Rows from block 2 of a small self-supervised audio encoder (BEST-RQ), named by matrix and row number. Rows with one number belong to one neuron. Each number is 50 + 10 x the weight over its row's rms, rounded and kept within 0 to 99. All counts start at 0. After the name is the row's rms in percent of the matrix's.
After each neuron's rows are labels from the 100 clips, of 14976, where the neuron reaches its highest value: "top examples" is what is common among them. Only what is clearly more common there than usual is listed. The data: acted Russian speech (Dusha). In brackets: how many of the 100, against the usual share in percent.
# fc1: first MLP up (model.blocks.2.ff1.fc1.weight, 1536x256), inputs 172-255
# fc2: first MLP down (model.blocks.2.ff1.fc2.weight, 256x1536, transposed), outputs 172-255

fc1.419 040:46 60 49 67 71 68 54 56 53 65 56 41 60 58 47 44 51 48 54 52 38 44 53 47 41 53 41 51 44 38 49 41 47 36 33 45 35 48 39 54 60 38 57 51 47 56 63 42 55 53 56 56 39 48 67 43 61 45 66 33 56 60 38 44 49 46 50 64 55 43 48 48 51 51 46 49 55 42 35 55 41 35 49 58
fc2.419 043:53 55 47 45 34 59 39 59 36 54 44 32 31 65 66 59 61 50 39 45 58 52 62 51 60 66 59 42 61 56 47 34 46 63 60 56 53 44 59 62 49 60 47 19 42 42 52 52 49 55 61 59 70 44 62 62 41 53 35 46 53 42 56 41 73 65 53 40 45 35 46 28 35 29 52 51 37 56 61 48 59 60 61 52
top examples: emotion: positive (41 vs 18.6)

fc1.58 099:51 40 68 61 59 43 37 46 60 52 59 60 54 56 59 47 58 30 39 46 45 49 46 45 37 58 41 52 46 49 53 37 48 58 40 53 42 48 65 42 45 55 53 62 55 54 55 59 53 51 53 43 46 63 60 39 31 51 63 49 80 38 38 35 57 39 44 66 47 43 35 40 40 46 58 39 53 45 45 41 60 50 40 55
fc2.58 100:42 59 48 37 54 50 51 42 52 65 57 53 60 60 41 47 37 53 50 56 53 57 52 49 56 54 50 45 51 57 56 38 70 44 42 47 61 42 38 67 24 64 42 34 28 68 54 51 50 58 57 61 55 41 56 45 69 56 57 45 66 45 59 44 52 29 64 55 55 58 36 32 38 44 58 31 57 46 49 35 56 51 32 46
top examples: emotion: positive (48 vs 18.6)

fc1.126 108:54 46 41 42 59 41 44 41 48 56 54 35 54 36 65 38 53 60 40 49 63 59 52 60 70 63 44 31 63 37 45 59 70 41 29 32 56 63 42 46 52 42 62 55 51 61 69 56 45 35 56 42 51 62 43 77 36 44 34 40 44 40 61 66 46 25 64 24 60 45 45 61 69 40 41 47 55 47 48 32 55 46 53 67
fc2.126 102:40 40 52 67 40 46 41 29 53 55 54 43 50 59 47 38 60 67 41 42 63 41 64 38 52 46 42 61 50 48 63 77 59 52 35 52 37 49 43 59 41 51 47 43 41 63 51 63 51 60 29 42 53 58 41 43 51 65 55 67 58 48 51 53 42 47 73 61 60 45 50 48 43 59 55 39 35 38 38 50 39 49 61 42
top examples: emotion: positive (49 vs 18.6)

fc1.171 097:61 64 41 76 54 48 52 39 51 56 53 43 51 52 43 56 38 53 60 56 44 41 54 48 26 56 49 33 57 50 60 57 42 37 48 34 62 41 37 48 47 42 51 34 44 46 57 48 43 56 39 46 58 76 60 65 55 53 38 39 45 63 47 40 55 52 50 54 61 77 71 44 50 63 41 61 52 33 50 48 27 51 55 46
fc2.171 098:51 41 44 59 45 39 40 62 59 59 54 34 47 41 61 40 48 41 55 45 48 34 35 50 63 50 62 42 49 38 54 55 61 52 71 54 71 39 40 54 57 40 58 63 37 55 60 48 52 57 49 43 47 47 29 57 57 60 46 51 25 35 45 49 37 62 56 67 59 51 49 48 47 42 66 54 37 47 42 51 46 48 33 59
top examples: emotion: positive (41 vs 18.6)

fc1.688 107:62 46 49 70 45 45 56 71 39 48 49 55 67 58 47 48 58 58 52 48 72 46 32 44 32 56 44 44 67 48 46 57 50 54 66 47 59 46 50 50 51 50 48 38 63 49 60 43 66 46 43 44 39 50 53 59 45 67 32 54 62 44 71 63 28 68 42 42 54 56 30 44 56 46 51 46 35 48 48 51 46 34 45 71
fc2.688 110:65 42 47 47 56 49 49 54 66 54 56 32 59 60 53 51 64 42 52 47 59 41 33 35 41 46 56 55 60 45 53 55 51 58 70 52 57 52 47 45 57 39 49 55 74 57 72 53 46 58 34 46 41 57 61 50 66 46 42 45 62 58 58 48 40 42 53 33 59 67 47 48 31 58 41 53 44 54 52 53 44 29 39 55
top examples: emotion: angry (60 vs 18.7)

fc1.122 095:35 56 50 68 58 42 60 74 39 63 53 58 43 46 66 57 37 49 52 46 63 37 45 35 56 50 41 49 51 44 39 70 39 40 50 42 50 31 52 64 45 37 55 56 57 41 37 54 42 45 52 59 33 56 42 56 47 65 51 56 52 42 52 58 62 52 55 60 42 51 60 52 43 35 55 45 22 58 49 42 56 37 55 51
fc2.122 097:56 35 46 48 56 46 48 52 62 40 55 39 66 50 47 34 19 54 64 46 59 49 52 38 63 64 59 36 59 34 50 31 48 55 53 52 55 33 39 43 53 49 34 34 44 51 45 52 37 64 53 53 54 59 53 42 47 45 66 37 59 55 24 39 40 63 57 38 43 45 63 31 36 59 56 53 70 37 52 57 62 48 39 51
top examples: emotion: angry (60 vs 18.7)

fc1.9 102:60 50 52 33 67 39 37 67 37 58 55 31 64 59 56 46 37 48 52 45 76 39 41 53 55 62 71 43 71 33 42 54 56 40 60 35 77 59 60 54 49 59 50 36 65 66 60 48 45 47 39 38 45 30 43 75 51 30 43 37 53 51 60 46 34 60 54 37 54 69 47 51 66 47 34 48 60 51 41 40 50 51 50 47
fc2.9 104:46 42 41 56 57 53 49 52 53 54 73 37 46 70 60 44 50 28 45 50 49 45 36 61 61 58 68 44 49 52 41 58 54 49 45 46 42 48 59 36 44 51 45 62 44 47 58 65 64 48 30 52 48 64 53 40 50 62 49 52 51 47 42 45 50 53 39 40 56 53 58 65 53 40 50 54 37 47 56 56 64 30 35 40
top examples: emotion: angry (41 vs 18.7)

fc1.699 033:68 65 57 53 62 43 36 50 62 57 56 52 41 77 53 60 55 48 45 46 64 52 51 49 53 48 46 37 35 38 53 49 24 46 54 31 56 53 47 59 50 36 59 60 37 62 54 39 39 55 46 40 41 64 51 52 49 56 37 47 48 45 60 32 56 62 43 45 59 51 46 45 57 53 45 50 52 56 49 44 25 53 71 40
fc2.699 031:40 49 58 48 58 53 35 61 35 50 54 63 53 44 47 41 47 68 47 38 63 34 37 26 54 52 56 60 56 48 39 50 66 67 51 61 49 57 39 75 55 51 54 55 80 46 48 60 46 45 44 34 63 56 44 63 48 54 29 61 39 49 58 58 38 51 69 53 45 40 38 41 49 42 52 51 48 63 60 46 65 52 39 50
top examples: emotion: positive (39 vs 18.6)

fc1.51 108:57 46 52 48 54 43 53 47 31 37 63 46 46 31 54 30 36 57 56 45 53 44 52 31 44 53 61 47 41 67 50 52 39 44 56 42 52 75 52 39 45 44 45 33 22 54 50 59 49 64 40 47 59 34 55 45 55 69 54 47 50 61 33 55 39 41 44 43 56 68 51 52 68 26 74 47 41 36 61 56 58 47 55 67
fc2.51 111:55 44 55 53 70 47 52 42 69 40 58 55 63 41 59 46 46 61 58 44 50 58 52 43 65 55 57 57 50 50 53 44 71 42 54 36 67 57 48 43 58 56 36 39 44 63 50 57 33 49 43 49 52 47 49 46 36 50 55 45 53 62 39 36 58 46 58 50 65 55 48 32 62 62 52 35 57 58 87 57 57 56 38 49
top examples: emotion: angry (47 vs 18.7)

fc1.337 107:40 56 49 65 64 53 57 35 45 57 50 48 47 49 35 36 37 65 39 39 40 42 54 63 61 45 42 58 53 39 41 43 58 45 57 52 53 32 49 55 71 44 51 55 43 65 50 44 40 55 41 47 54 64 64 48 30 57 34 55 40 57 47 58 34 64 40 50 61 56 62 55 60 48 55 41 50 44 44 35 41 30 67 48
fc2.337 104:59 56 50 40 51 67 45 54 57 45 80 42 48 70 73 57 49 63 77 51 48 52 49 58 53 58 36 43 53 72 63 47 73 60 48 41 55 27 53 62 43 36 47 31 57 48 63 40 58 69 37 43 30 28 48 52 56 59 52 66 55 56 48 44 64 53 68 39 45 53 45 32 55 48 63 34 49 52 38 65 65 33 52 45
top examples: emotion: angry (40 vs 18.7)

fc1.33 053:58 55 49 45 58 68 38 57 40 44 45 59 46 56 64 41 52 42 56 39 42 41 51 40 47 57 53 60 42 49 40 45 59 36 67 32 43 60 58 41 39 53 49 39 52 56 69 40 31 45 50 50 58 60 33 46 53 50 36 48 72 37 43 45 29 32 41 48 48 57 46 59 47 62 43 45 45 30 58 54 48 45 55 40
fc2.33 063:48 61 71 33 59 41 27 42 45 63 60 47 44 54 47 43 47 46 38 43 57 51 46 49 33 52 50 51 53 59 41 43 49 60 55 50 45 49 51 44 50 50 53 69 49 57 18 52 67 43 46 41 46 35 57 43 44 43 60 48 61 32 53 52 52 60 60 52 41 71 33 35 44 45 79 60 43 36 45 35 51 37 66 48
top examples: emotion: positive (50 vs 18.6); emotion: angry (39 vs 18.7)

fc1.107 101:66 66 25 43 50 61 63 33 46 55 41 44 39 51 41 50 44 38 56 51 71 47 59 42 56 38 40 63 52 61 42 42 53 52 63 50 47 60 69 54 38 44 58 50 54 39 45 58 55 49 48 51 47 66 43 41 48 46 27 51 53 54 78 42 51 36 55 51 56 51 52 53 62 54 46 63 46 64 47 39 69 49 63 52
fc2.107 100:40 54 44 73 44 42 56 53 43 40 49 58 52 53 50 35 52 49 64 69 56 44 54 63 46 51 44 52 67 55 36 56 55 61 47 46 52 37 42 57 59 51 52 38 49 52 51 51 44 48 41 45 41 36 62 40 50 47 52 50 22 65 40 54 55 59 53 44 32 66 51 47 42 58 49 47 41 58 53 38 31 31 51 60
top examples: emotion: positive (50 vs 18.6)

fc1.234 136:48 50 43 70 50 49 27 45 57 55 46 45 26 95 45 50 46 47 37 42 57 51 42 41 47 51 53 51 42 52 48 48 60 44 50 50 58 38 13 39 50 36 41 55 44 55 54 23 42 48 45 43 57 53 55 42 57 46 58 51 50 47 51 49 48 56 46 79 52 53 42 54 31 58 44 71 30 67 56 53 45 44 58 41
fc2.234 144:55 63 42 46 28 49 36 51 52 57 50 44 47 51 54 50 34 33 47 35 62 55 51 41 48 75 43 38 52 51 43 44 57 48 50 61 61 40 32 59 43 45 53 46 40 36 59 30 51 58 48 39 45 31 42 62 50 41 41 43 60 44 58 58 40 48 46 59 62 54 49 59 40 58 48 38 51 53 47 51 47 38 49 45
top examples: emotion: positive (49 vs 18.6)

fc1.175 114:46 56 35 68 65 46 66 37 61 47 51 60 47 45 41 54 49 41 59 53 54 67 56 55 41 44 67 47 59 45 55 41 56 50 39 48 55 68 63 63 29 25 47 52 56 37 59 41 59 46 47 58 59 80 68 45 82 51 68 43 56 40 52 43 47 41 62 65 34 54 35 28 52 53 58 53 63 41 53 54 54 60 26 59
fc2.175 114:42 46 63 57 49 48 48 47 56 66 58 45 56 59 49 61 51 64 55 48 53 43 59 57 44 45 56 45 41 63 52 43 58 45 38 38 46 63 52 41 50 66 50 50 59 48 46 41 40 52 51 64 37 71 43 55 58 75 49 17 33 42 55 57 44 48 32 66 61 49 62 47 53 48 50 40 41 47 66 40 61 47 39 55
top examples: emotion: positive (41 vs 18.6)

fc1.194 109:44 64 55 56 77 50 52 68 42 58 49 48 39 55 59 48 45 44 38 47 60 44 39 49 40 45 43 42 73 52 72 32 47 63 43 43 55 53 34 66 52 65 39 47 67 67 63 46 54 67 52 56 67 45 43 47 46 52 53 54 55 31 78 59 42 48 47 58 49 48 50 66 46 47 40 45 52 41 46 57 42 55 45 52
fc2.194 118:53 62 73 48 44 40 31 59 56 62 55 45 51 63 50 49 49 46 53 44 35 46 39 31 35 36 51 62 56 54 63 56 43 52 42 63 61 36 34 48 52 56 63 42 50 47 42 71 58 64 45 50 44 56 66 42 52 51 49 49 34 47 59 51 50 59 57 60 39 60 40 56 42 57 42 40 59 43 41 52 51 58 40 65
top examples: emotion: positive (46 vs 18.6)

fc1.191 106:43 46 61 58 56 43 61 40 50 57 40 41 66 71 55 49 48 52 40 50 44 50 61 44 46 46 45 55 80 64 46 58 47 51 59 38 65 44 61 49 64 60 50 46 60 57 58 40 44 53 70 44 60 54 51 48 68 41 63 35 67 41 63 44 49 46 46 67 43 45 61 48 60 39 59 58 57 35 64 44 58 62 42 85
fc2.191 106:54 55 61 53 47 41 57 60 73 59 47 51 62 65 42 47 51 50 49 54 43 43 49 47 37 37 59 56 62 54 66 54 60 52 35 56 40 60 42 48 50 53 70 58 35 51 37 66 28 41 41 53 49 41 47 63 56 52 39 54 40 46 64 50 43 54 48 66 29 42 52 53 52 52 45 54 48 50 43 52 46 52 44 49
top examples: emotion: positive (44 vs 18.6)

fc1.54 103:62 55 36 57 44 40 47 34 53 66 45 47 43 57 62 45 64 38 28 45 56 50 54 49 56 50 57 56 59 23 59 57 46 41 60 35 53 53 59 52 45 50 73 43 40 50 51 54 45 62 55 62 34 58 45 48 51 46 56 63 45 43 44 61 63 55 41 45 51 58 46 68 56 46 63 43 31 81 61 44 42 51 46 60
fc2.54 103:45 46 37 60 42 36 39 42 62 49 62 55 42 39 38 36 57 38 41 51 56 48 66 28 32 63 69 59 43 48 37 47 47 48 53 47 43 46 54 78 42 56 58 44 51 40 56 44 46 58 39 48 52 43 54 46 50 59 39 49 45 49 51 59 68 48 52 55 73 56 53 70 45 39 46 34 58 49 47 64 62 54 45 55
top examples: emotion: positive (44 vs 18.6)

fc1.706 107:60 53 48 41 46 52 52 42 62 30 60 49 38 43 56 42 47 57 28 61 43 34 55 53 59 37 46 40 56 50 55 55 64 35 33 64 46 62 55 55 59 67 40 56 58 43 43 45 57 34 71 57 39 47 39 46 54 53 51 45 40 58 59 40 40 31 60 45 35 41 50 55 50 47 47 51 56 65 58 59 36 64 51 52
fc2.706 103:55 76 56 55 51 71 40 49 59 45 45 37 39 42 51 53 61 50 47 53 56 39 54 58 54 45 44 46 52 45 54 74 47 49 44 63 38 51 56 47 41 54 36 58 31 59 56 40 54 49 48 49 28 56 54 46 48 31 49 46 47 45 29 52 59 54 59 63 47 36 57 41 64 30 56 53 54 52 37 66 38 40 59 41
top examples: emotion: angry (41 vs 18.7)

fc1.686 102:68 49 46 55 43 44 46 39 79 61 50 58 57 58 54 58 50 37 47 56 53 44 31 58 72 52 55 57 48 51 57 57 56 47 49 58 50 52 39 36 55 60 32 47 52 38 50 30 60 42 50 59 42 47 47 51 37 72 49 52 50 52 27 53 37 51 42 58 55 51 55 52 64 40 48 56 59 51 43 47 53 51 50 48
fc2.686 105:46 51 55 37 57 45 48 57 50 52 67 67 39 31 66 61 60 66 43 37 71 56 52 49 43 54 40 53 60 53 31 48 42 40 42 34 48 48 59 57 53 48 54 53 65 57 45 60 66 41 65 38 39 39 49 60 49 51 33 64 41 42 50 45 51 31 40 57 39 51 65 45 41 69 53 62 45 35 39 45 54 43 54 36
top examples: emotion: positive (41 vs 18.6)

fc1.209 085:50 33 40 32 65 51 61 45 48 47 57 59 47 48 51 63 77 50 53 38 60 52 42 52 65 56 42 54 39 66 57 57 37 50 48 27 46 44 38 42 54 57 67 44 56 47 45 46 44 74 70 63 51 46 46 48 42 60 51 37 60 41 39 56 59 39 46 53 35 61 45 28 38 58 52 54 53 42 43 62 62 60 53 51
fc2.209 089:52 54 56 52 37 42 53 47 48 53 50 59 55 42 63 61 44 47 33 37 52 49 59 50 49 62 48 55 39 53 62 55 17 53 53 39 65 58 54 47 56 47 68 57 52 20 60 59 46 62 41 45 56 49 48 54 54 32 56 48 63 55 54 52 59 53 31 53 55 59 41 63 54 38 39 50 54 34 51 64 44 47 56 48
top examples: emotion: positive (40 vs 18.6)

fc1.97 114:54 59 55 35 29 54 53 53 63 55 62 44 47 44 53 52 44 77 39 53 40 60 59 54 46 49 50 53 51 55 62 60 60 44 45 38 51 51 42 39 53 24 45 45 45 68 57 50 50 49 42 39 55 49 44 56 44 42 40 45 58 49 46 42 60 46 53 50 47 56 53 56 40 57 44 46 41 50 47 60 41 32 44 48
fc2.97 113:61 66 53 32 53 51 29 50 73 56 68 52 36 40 45 64 52 65 45 67 61 46 53 59 46 40 59 31 75 57 67 62 49 43 36 26 62 65 52 63 51 45 55 50 61 58 43 43 53 48 50 55 57 73 42 48 39 62 51 41 54 40 43 32 53 33 42 37 54 55 41 48 46 57 69 52 48 56 47 56 48 52 58 45
top examples: emotion: angry (43 vs 18.7)

fc1.70 084:50 53 39 68 47 51 46 73 58 48 49 39 56 70 35 43 38 36 46 57 50 54 47 38 46 65 53 57 33 48 50 55 61 59 67 28 49 52 55 43 67 48 52 41 41 32 48 59 55 59 40 56 52 40 54 49 48 48 55 58 68 37 53 57 52 54 59 55 44 53 49 43 48 56 52 42 30 73 45 48 57 55 51 34
fc2.70 086:43 45 52 62 58 61 41 42 53 54 58 44 60 47 43 35 40 53 53 44 76 50 55 48 54 49 56 45 65 40 51 32 37 47 61 50 59 40 32 38 49 46 59 36 62 55 55 62 47 51 54 45 55 47 50 61 52 33 54 44 39 50 44 64 61 57 56 60 35 57 47 35 44 50 33 58 61 52 54 58 49 27 63 42
top examples: emotion: positive (61 vs 18.6)

fc1.89 100:54 55 45 72 43 64 44 41 60 42 55 65 55 49 63 74 36 49 64 40 27 59 47 54 50 64 50 48 40 58 29 47 49 42 41 46 49 54 52 55 56 51 57 57 45 73 46 51 45 52 34 23 37 69 45 45 38 62 56 50 71 41 57 53 51 54 44 42 39 72 55 35 44 39 76 38 43 40 45 48 53 35 57 52
fc2.89 104:50 37 46 46 44 62 51 52 65 46 48 37 44 54 31 40 42 55 52 59 43 58 61 27 43 57 78 28 58 57 32 39 29 46 65 45 46 41 46 62 57 77 53 39 66 54 43 60 47 78 56 58 52 40 61 55 46 35 53 46 52 56 43 45 38 71 39 38 48 48 60 42 52 44 35 48 53 41 61 59 54 58 37 40
top examples: emotion: angry (46 vs 18.7); emotion: positive (39 vs 18.6)

fc1.99 105:53 55 70 48 43 44 54 56 44 59 38 68 51 57 42 49 56 33 36 44 57 51 51 32 59 48 28 57 51 53 42 59 52 50 61 51 57 45 30 42 53 43 48 43 43 63 48 42 54 41 41 60 61 45 59 40 52 57 50 47 56 58 58 39 47 45 45 49 53 35 50 43 55 48 34 52 60 41 74 40 57 48 32 49
fc2.99 105:60 35 52 55 52 48 48 42 60 70 50 40 51 52 44 34 57 40 43 36 61 72 46 45 52 50 66 55 51 56 46 48 44 52 47 54 51 45 57 55 45 51 34 39 57 34 40 19 68 43 31 48 45 50 33 41 70 41 51 49 62 44 53 40 53 56 63 39 61 29 60 56 48 41 64 41 32 36 63 52 49 46 56 43
top examples: emotion: angry (45 vs 18.7)

fc1.368 103:59 65 58 52 53 56 51 27 52 47 33 55 57 51 53 70 41 41 41 52 42 55 42 57 68 62 52 52 62 44 55 34 61 50 38 58 44 66 34 46 29 47 67 50 51 58 40 31 65 40 42 51 33 52 56 46 47 65 43 46 47 55 50 38 56 61 43 54 57 45 56 38 44 38 53 56 47 41 71 42 35 53 67 61
fc2.368 111:43 40 51 68 42 40 42 55 66 60 37 37 60 57 52 48 58 58 61 53 52 67 43 34 40 42 61 66 53 63 42 43 48 26 50 47 56 45 60 60 54 52 41 30 58 47 46 46 57 40 33 48 42 46 49 43 46 46 56 47 60 50 63 43 55 59 49 59 57 24 57 46 43 52 67 45 28 34 61 44 55 59 63 60
top examples: emotion: angry (45 vs 18.7)

fc1.481 102:50 60 38 51 56 68 54 50 51 72 58 57 61 32 47 56 55 47 56 39 53 50 54 49 67 61 29 62 54 54 37 42 54 57 45 40 59 36 52 48 41 58 58 52 44 41 62 63 43 41 45 56 56 40 47 53 45 44 47 25 53 38 85 40 43 50 44 53 42 60 54 49 37 19 37 42 41 30 61 30 68 58 54 53
fc2.481 100:41 58 45 55 62 30 57 46 51 60 51 53 53 43 39 44 57 50 53 48 45 43 48 60 38 58 41 58 58 19 59 43 78 57 45 60 49 48 53 24 51 44 42 66 48 46 37 53 35 51 49 55 58 49 65 33 50 56 44 40 62 53 57 43 50 51 48 52 45 33 42 47 49 59 45 69 59 48 63 56 51 47 44 39
top examples: emotion: angry (40 vs 18.7)

fc1.355 044:52 53 45 52 46 43 44 58 47 51 46 54 43 52 44 74 53 41 49 40 36 57 40 39 44 63 43 52 52 39 48 46 36 57 54 33 39 66 45 55 54 45 65 42 46 96 47 51 34 52 63 51 51 37 48 46 51 32 52 50 59 42 57 53 26 49 60 49 56 55 59 39 58 43 53 37 44 47 48 44 57 46 56 70
fc2.355 048:43 39 61 42 46 61 53 60 56 61 54 47 34 41 47 44 43 70 29 51 59 48 56 39 60 39 49 44 56 46 65 45 39 39 53 45 56 54 34 65 65 40 49 62 50 49 45 48 54 60 36 40 48 50 48 41 34 60 43 49 54 67 35 40 47 38 56 48 70 56 66 55 36 41 40 43 44 47 60 63 52 67 59 43
top examples: emotion: angry (43 vs 18.7)

fc1.87 103:36 56 45 76 57 49 57 51 56 50 47 41 50 49 43 46 62 44 43 38 43 64 42 43 54 60 44 46 53 49 69 50 60 50 58 31 52 49 45 55 45 59 52 58 52 47 41 41 33 34 42 39 43 42 42 38 47 40 51 68 54 54 32 30 45 28 37 54 56 52 47 27 46 59 63 41 33 57 46 41 56 52 74 63
fc2.87 099:49 58 53 59 59 59 51 51 63 56 46 56 53 73 66 51 40 49 56 58 42 70 71 37 56 29 33 41 53 58 62 51 64 52 51 66 53 45 46 54 55 47 44 33 45 62 62 41 55 46 55 42 42 43 53 55 59 45 52 42 50 54 43 50 40 46 49 60 51 56 41 44 58 59 65 51 53 52 47 33 54 58 60 55
top examples: emotion: positive (40 vs 18.6)

fc1.560 111:70 43 46 44 62 44 62 65 51 55 64 54 48 49 71 50 30 63 59 49 32 53 52 35 40 39 57 42 51 44 42 52 43 48 46 51 44 37 52 41 47 37 48 69 62 50 61 53 52 77 52 68 48 44 39 50 47 73 63 47 45 66 85 56 36 57 48 48 63 48 60 61 38 56 53 41 51 53 39 31 41 56 52 37
fc2.560 111:51 54 57 35 56 34 48 40 70 56 55 45 52 32 64 61 35 33 48 40 49 54 60 55 49 52 36 50 50 18 53 62 62 56 47 52 51 28 53 59 44 58 66 34 61 56 54 51 48 48 41 39 54 40 62 47 48 61 39 54 43 45 42 66 59 52 30 47 60 45 52 36 48 51 49 62 50 58 65 55 43 54 51 44
top examples: emotion: angry (40 vs 18.7)

fc1.539 106:38 62 43 66 54 45 37 35 39 73 36 55 66 61 41 53 52 52 47 44 49 48 45 45 38 56 47 48 46 51 41 63 47 42 43 38 57 66 41 59 46 51 41 47 51 44 57 61 45 50 51 54 40 48 44 61 49 38 46 45 50 41 85 53 55 53 39 56 40 46 35 65 66 54 45 63 59 55 48 46 42 48 59 38
fc2.539 107:49 42 65 61 55 70 57 63 62 46 37 47 40 51 49 48 54 51 55 49 64 32 40 60 53 38 42 43 46 42 46 43 52 61 65 54 70 47 68 27 56 37 37 20 64 70 48 41 46 37 50 68 46 37 64 55 49 55 46 74 49 50 58 41 56 52 62 54 50 48 36 32 47 47 50 62 36 42 41 48 48 25 57 52
top examples: emotion: positive (40 vs 18.6)

fc1.177 101:43 56 43 58 57 73 59 46 50 61 65 48 58 49 29 53 54 35 53 60 40 46 56 56 71 45 47 60 55 60 50 49 59 52 73 47 42 43 62 43 36 53 58 58 37 62 40 50 56 43 54 35 46 55 67 48 33 42 44 47 68 49 52 54 41 50 53 59 69 51 44 61 38 46 52 57 66 55 53 60 56 65 43 48
fc2.177 099:45 47 65 66 47 32 61 59 50 40 58 53 54 36 31 52 41 53 47 46 61 37 50 47 53 67 30 54 49 40 53 55 53 63 55 66 50 37 51 63 61 61 48 24 66 43 55 61 52 60 55 63 45 39 44 37 49 30 53 49 38 49 48 34 42 55 51 48 32 56 38 52 52 55 46 45 32 46 56 51 36 53 45 48
top examples: emotion: positive (46 vs 18.6)

fc1.485 102:21 54 71 46 56 46 47 51 57 53 49 33 39 43 53 49 39 73 48 50 50 41 81 49 56 36 49 59 56 47 61 52 68 35 64 54 38 48 45 41 41 62 49 49 44 64 54 45 61 52 51 67 34 72 51 59 44 54 50 59 54 45 45 48 56 65 37 55 35 64 48 42 43 53 57 73 69 58 39 45 46 46 60 45
fc2.485 105:53 37 48 38 48 59 64 45 56 55 50 64 40 57 54 56 70 42 65 52 65 43 38 58 36 48 49 27 65 42 52 35 52 46 68 56 49 33 61 42 49 47 62 63 63 62 53 54 51 58 45 35 61 51 62 60 48 58 52 50 42 46 66 55 50 47 56 52 44 44 57 52 51 45 53 64 57 56 62 59 53 61 64 55
top examples: emotion: positive (41 vs 18.6)

fc1.381 119:50 44 44 38 33 53 47 35 50 54 46 40 35 43 71 55 38 51 48 56 76 42 51 48 51 53 52 50 41 35 31 54 52 54 65 52 48 50 71 45 40 43 66 61 45 51 49 42 45 62 47 60 52 44 62 53 63 47 43 41 47 43 57 42 51 58 42 44 37 35 73 59 58 68 42 64 54 42 51 38 48 58 52 63
fc2.381 101:54 45 35 67 42 56 45 56 45 48 43 46 57 47 47 54 52 33 58 47 58 46 58 46 51 50 55 41 45 45 29 49 69 72 49 37 54 40 35 42 60 47 57 43 51 42 50 52 45 59 51 61 48 35 64 54 33 43 52 36 52 53 56 49 40 54 51 45 47 47 67 62 32 54 52 46 55 48 56 23 52 64 57 37
top examples: emotion: positive (43 vs 18.6)

fc1.60 095:54 44 44 66 45 64 34 30 58 50 34 52 53 72 60 36 73 33 63 52 53 59 39 44 54 47 49 46 56 54 38 69 46 28 45 35 53 41 61 55 36 47 61 48 63 60 53 56 54 56 53 35 41 56 41 50 60 45 49 43 45 42 57 66 52 58 45 54 69 43 49 58 59 58 57 49 57 37 49 42 57 67 30 56
fc2.60 091:55 37 58 45 49 46 45 54 70 47 57 43 62 33 51 48 44 54 46 43 58 31 55 46 36 45 50 33 62 46 48 49 45 60 59 38 43 34 45 52 62 48 54 39 70 48 48 35 52 49 42 50 63 48 58 48 74 30 49 44 42 45 64 53 40 37 57 66 38 49 40 45 26 62 44 49 45 46 40 55 45 44 62 48
top examples: emotion: positive (50 vs 18.6)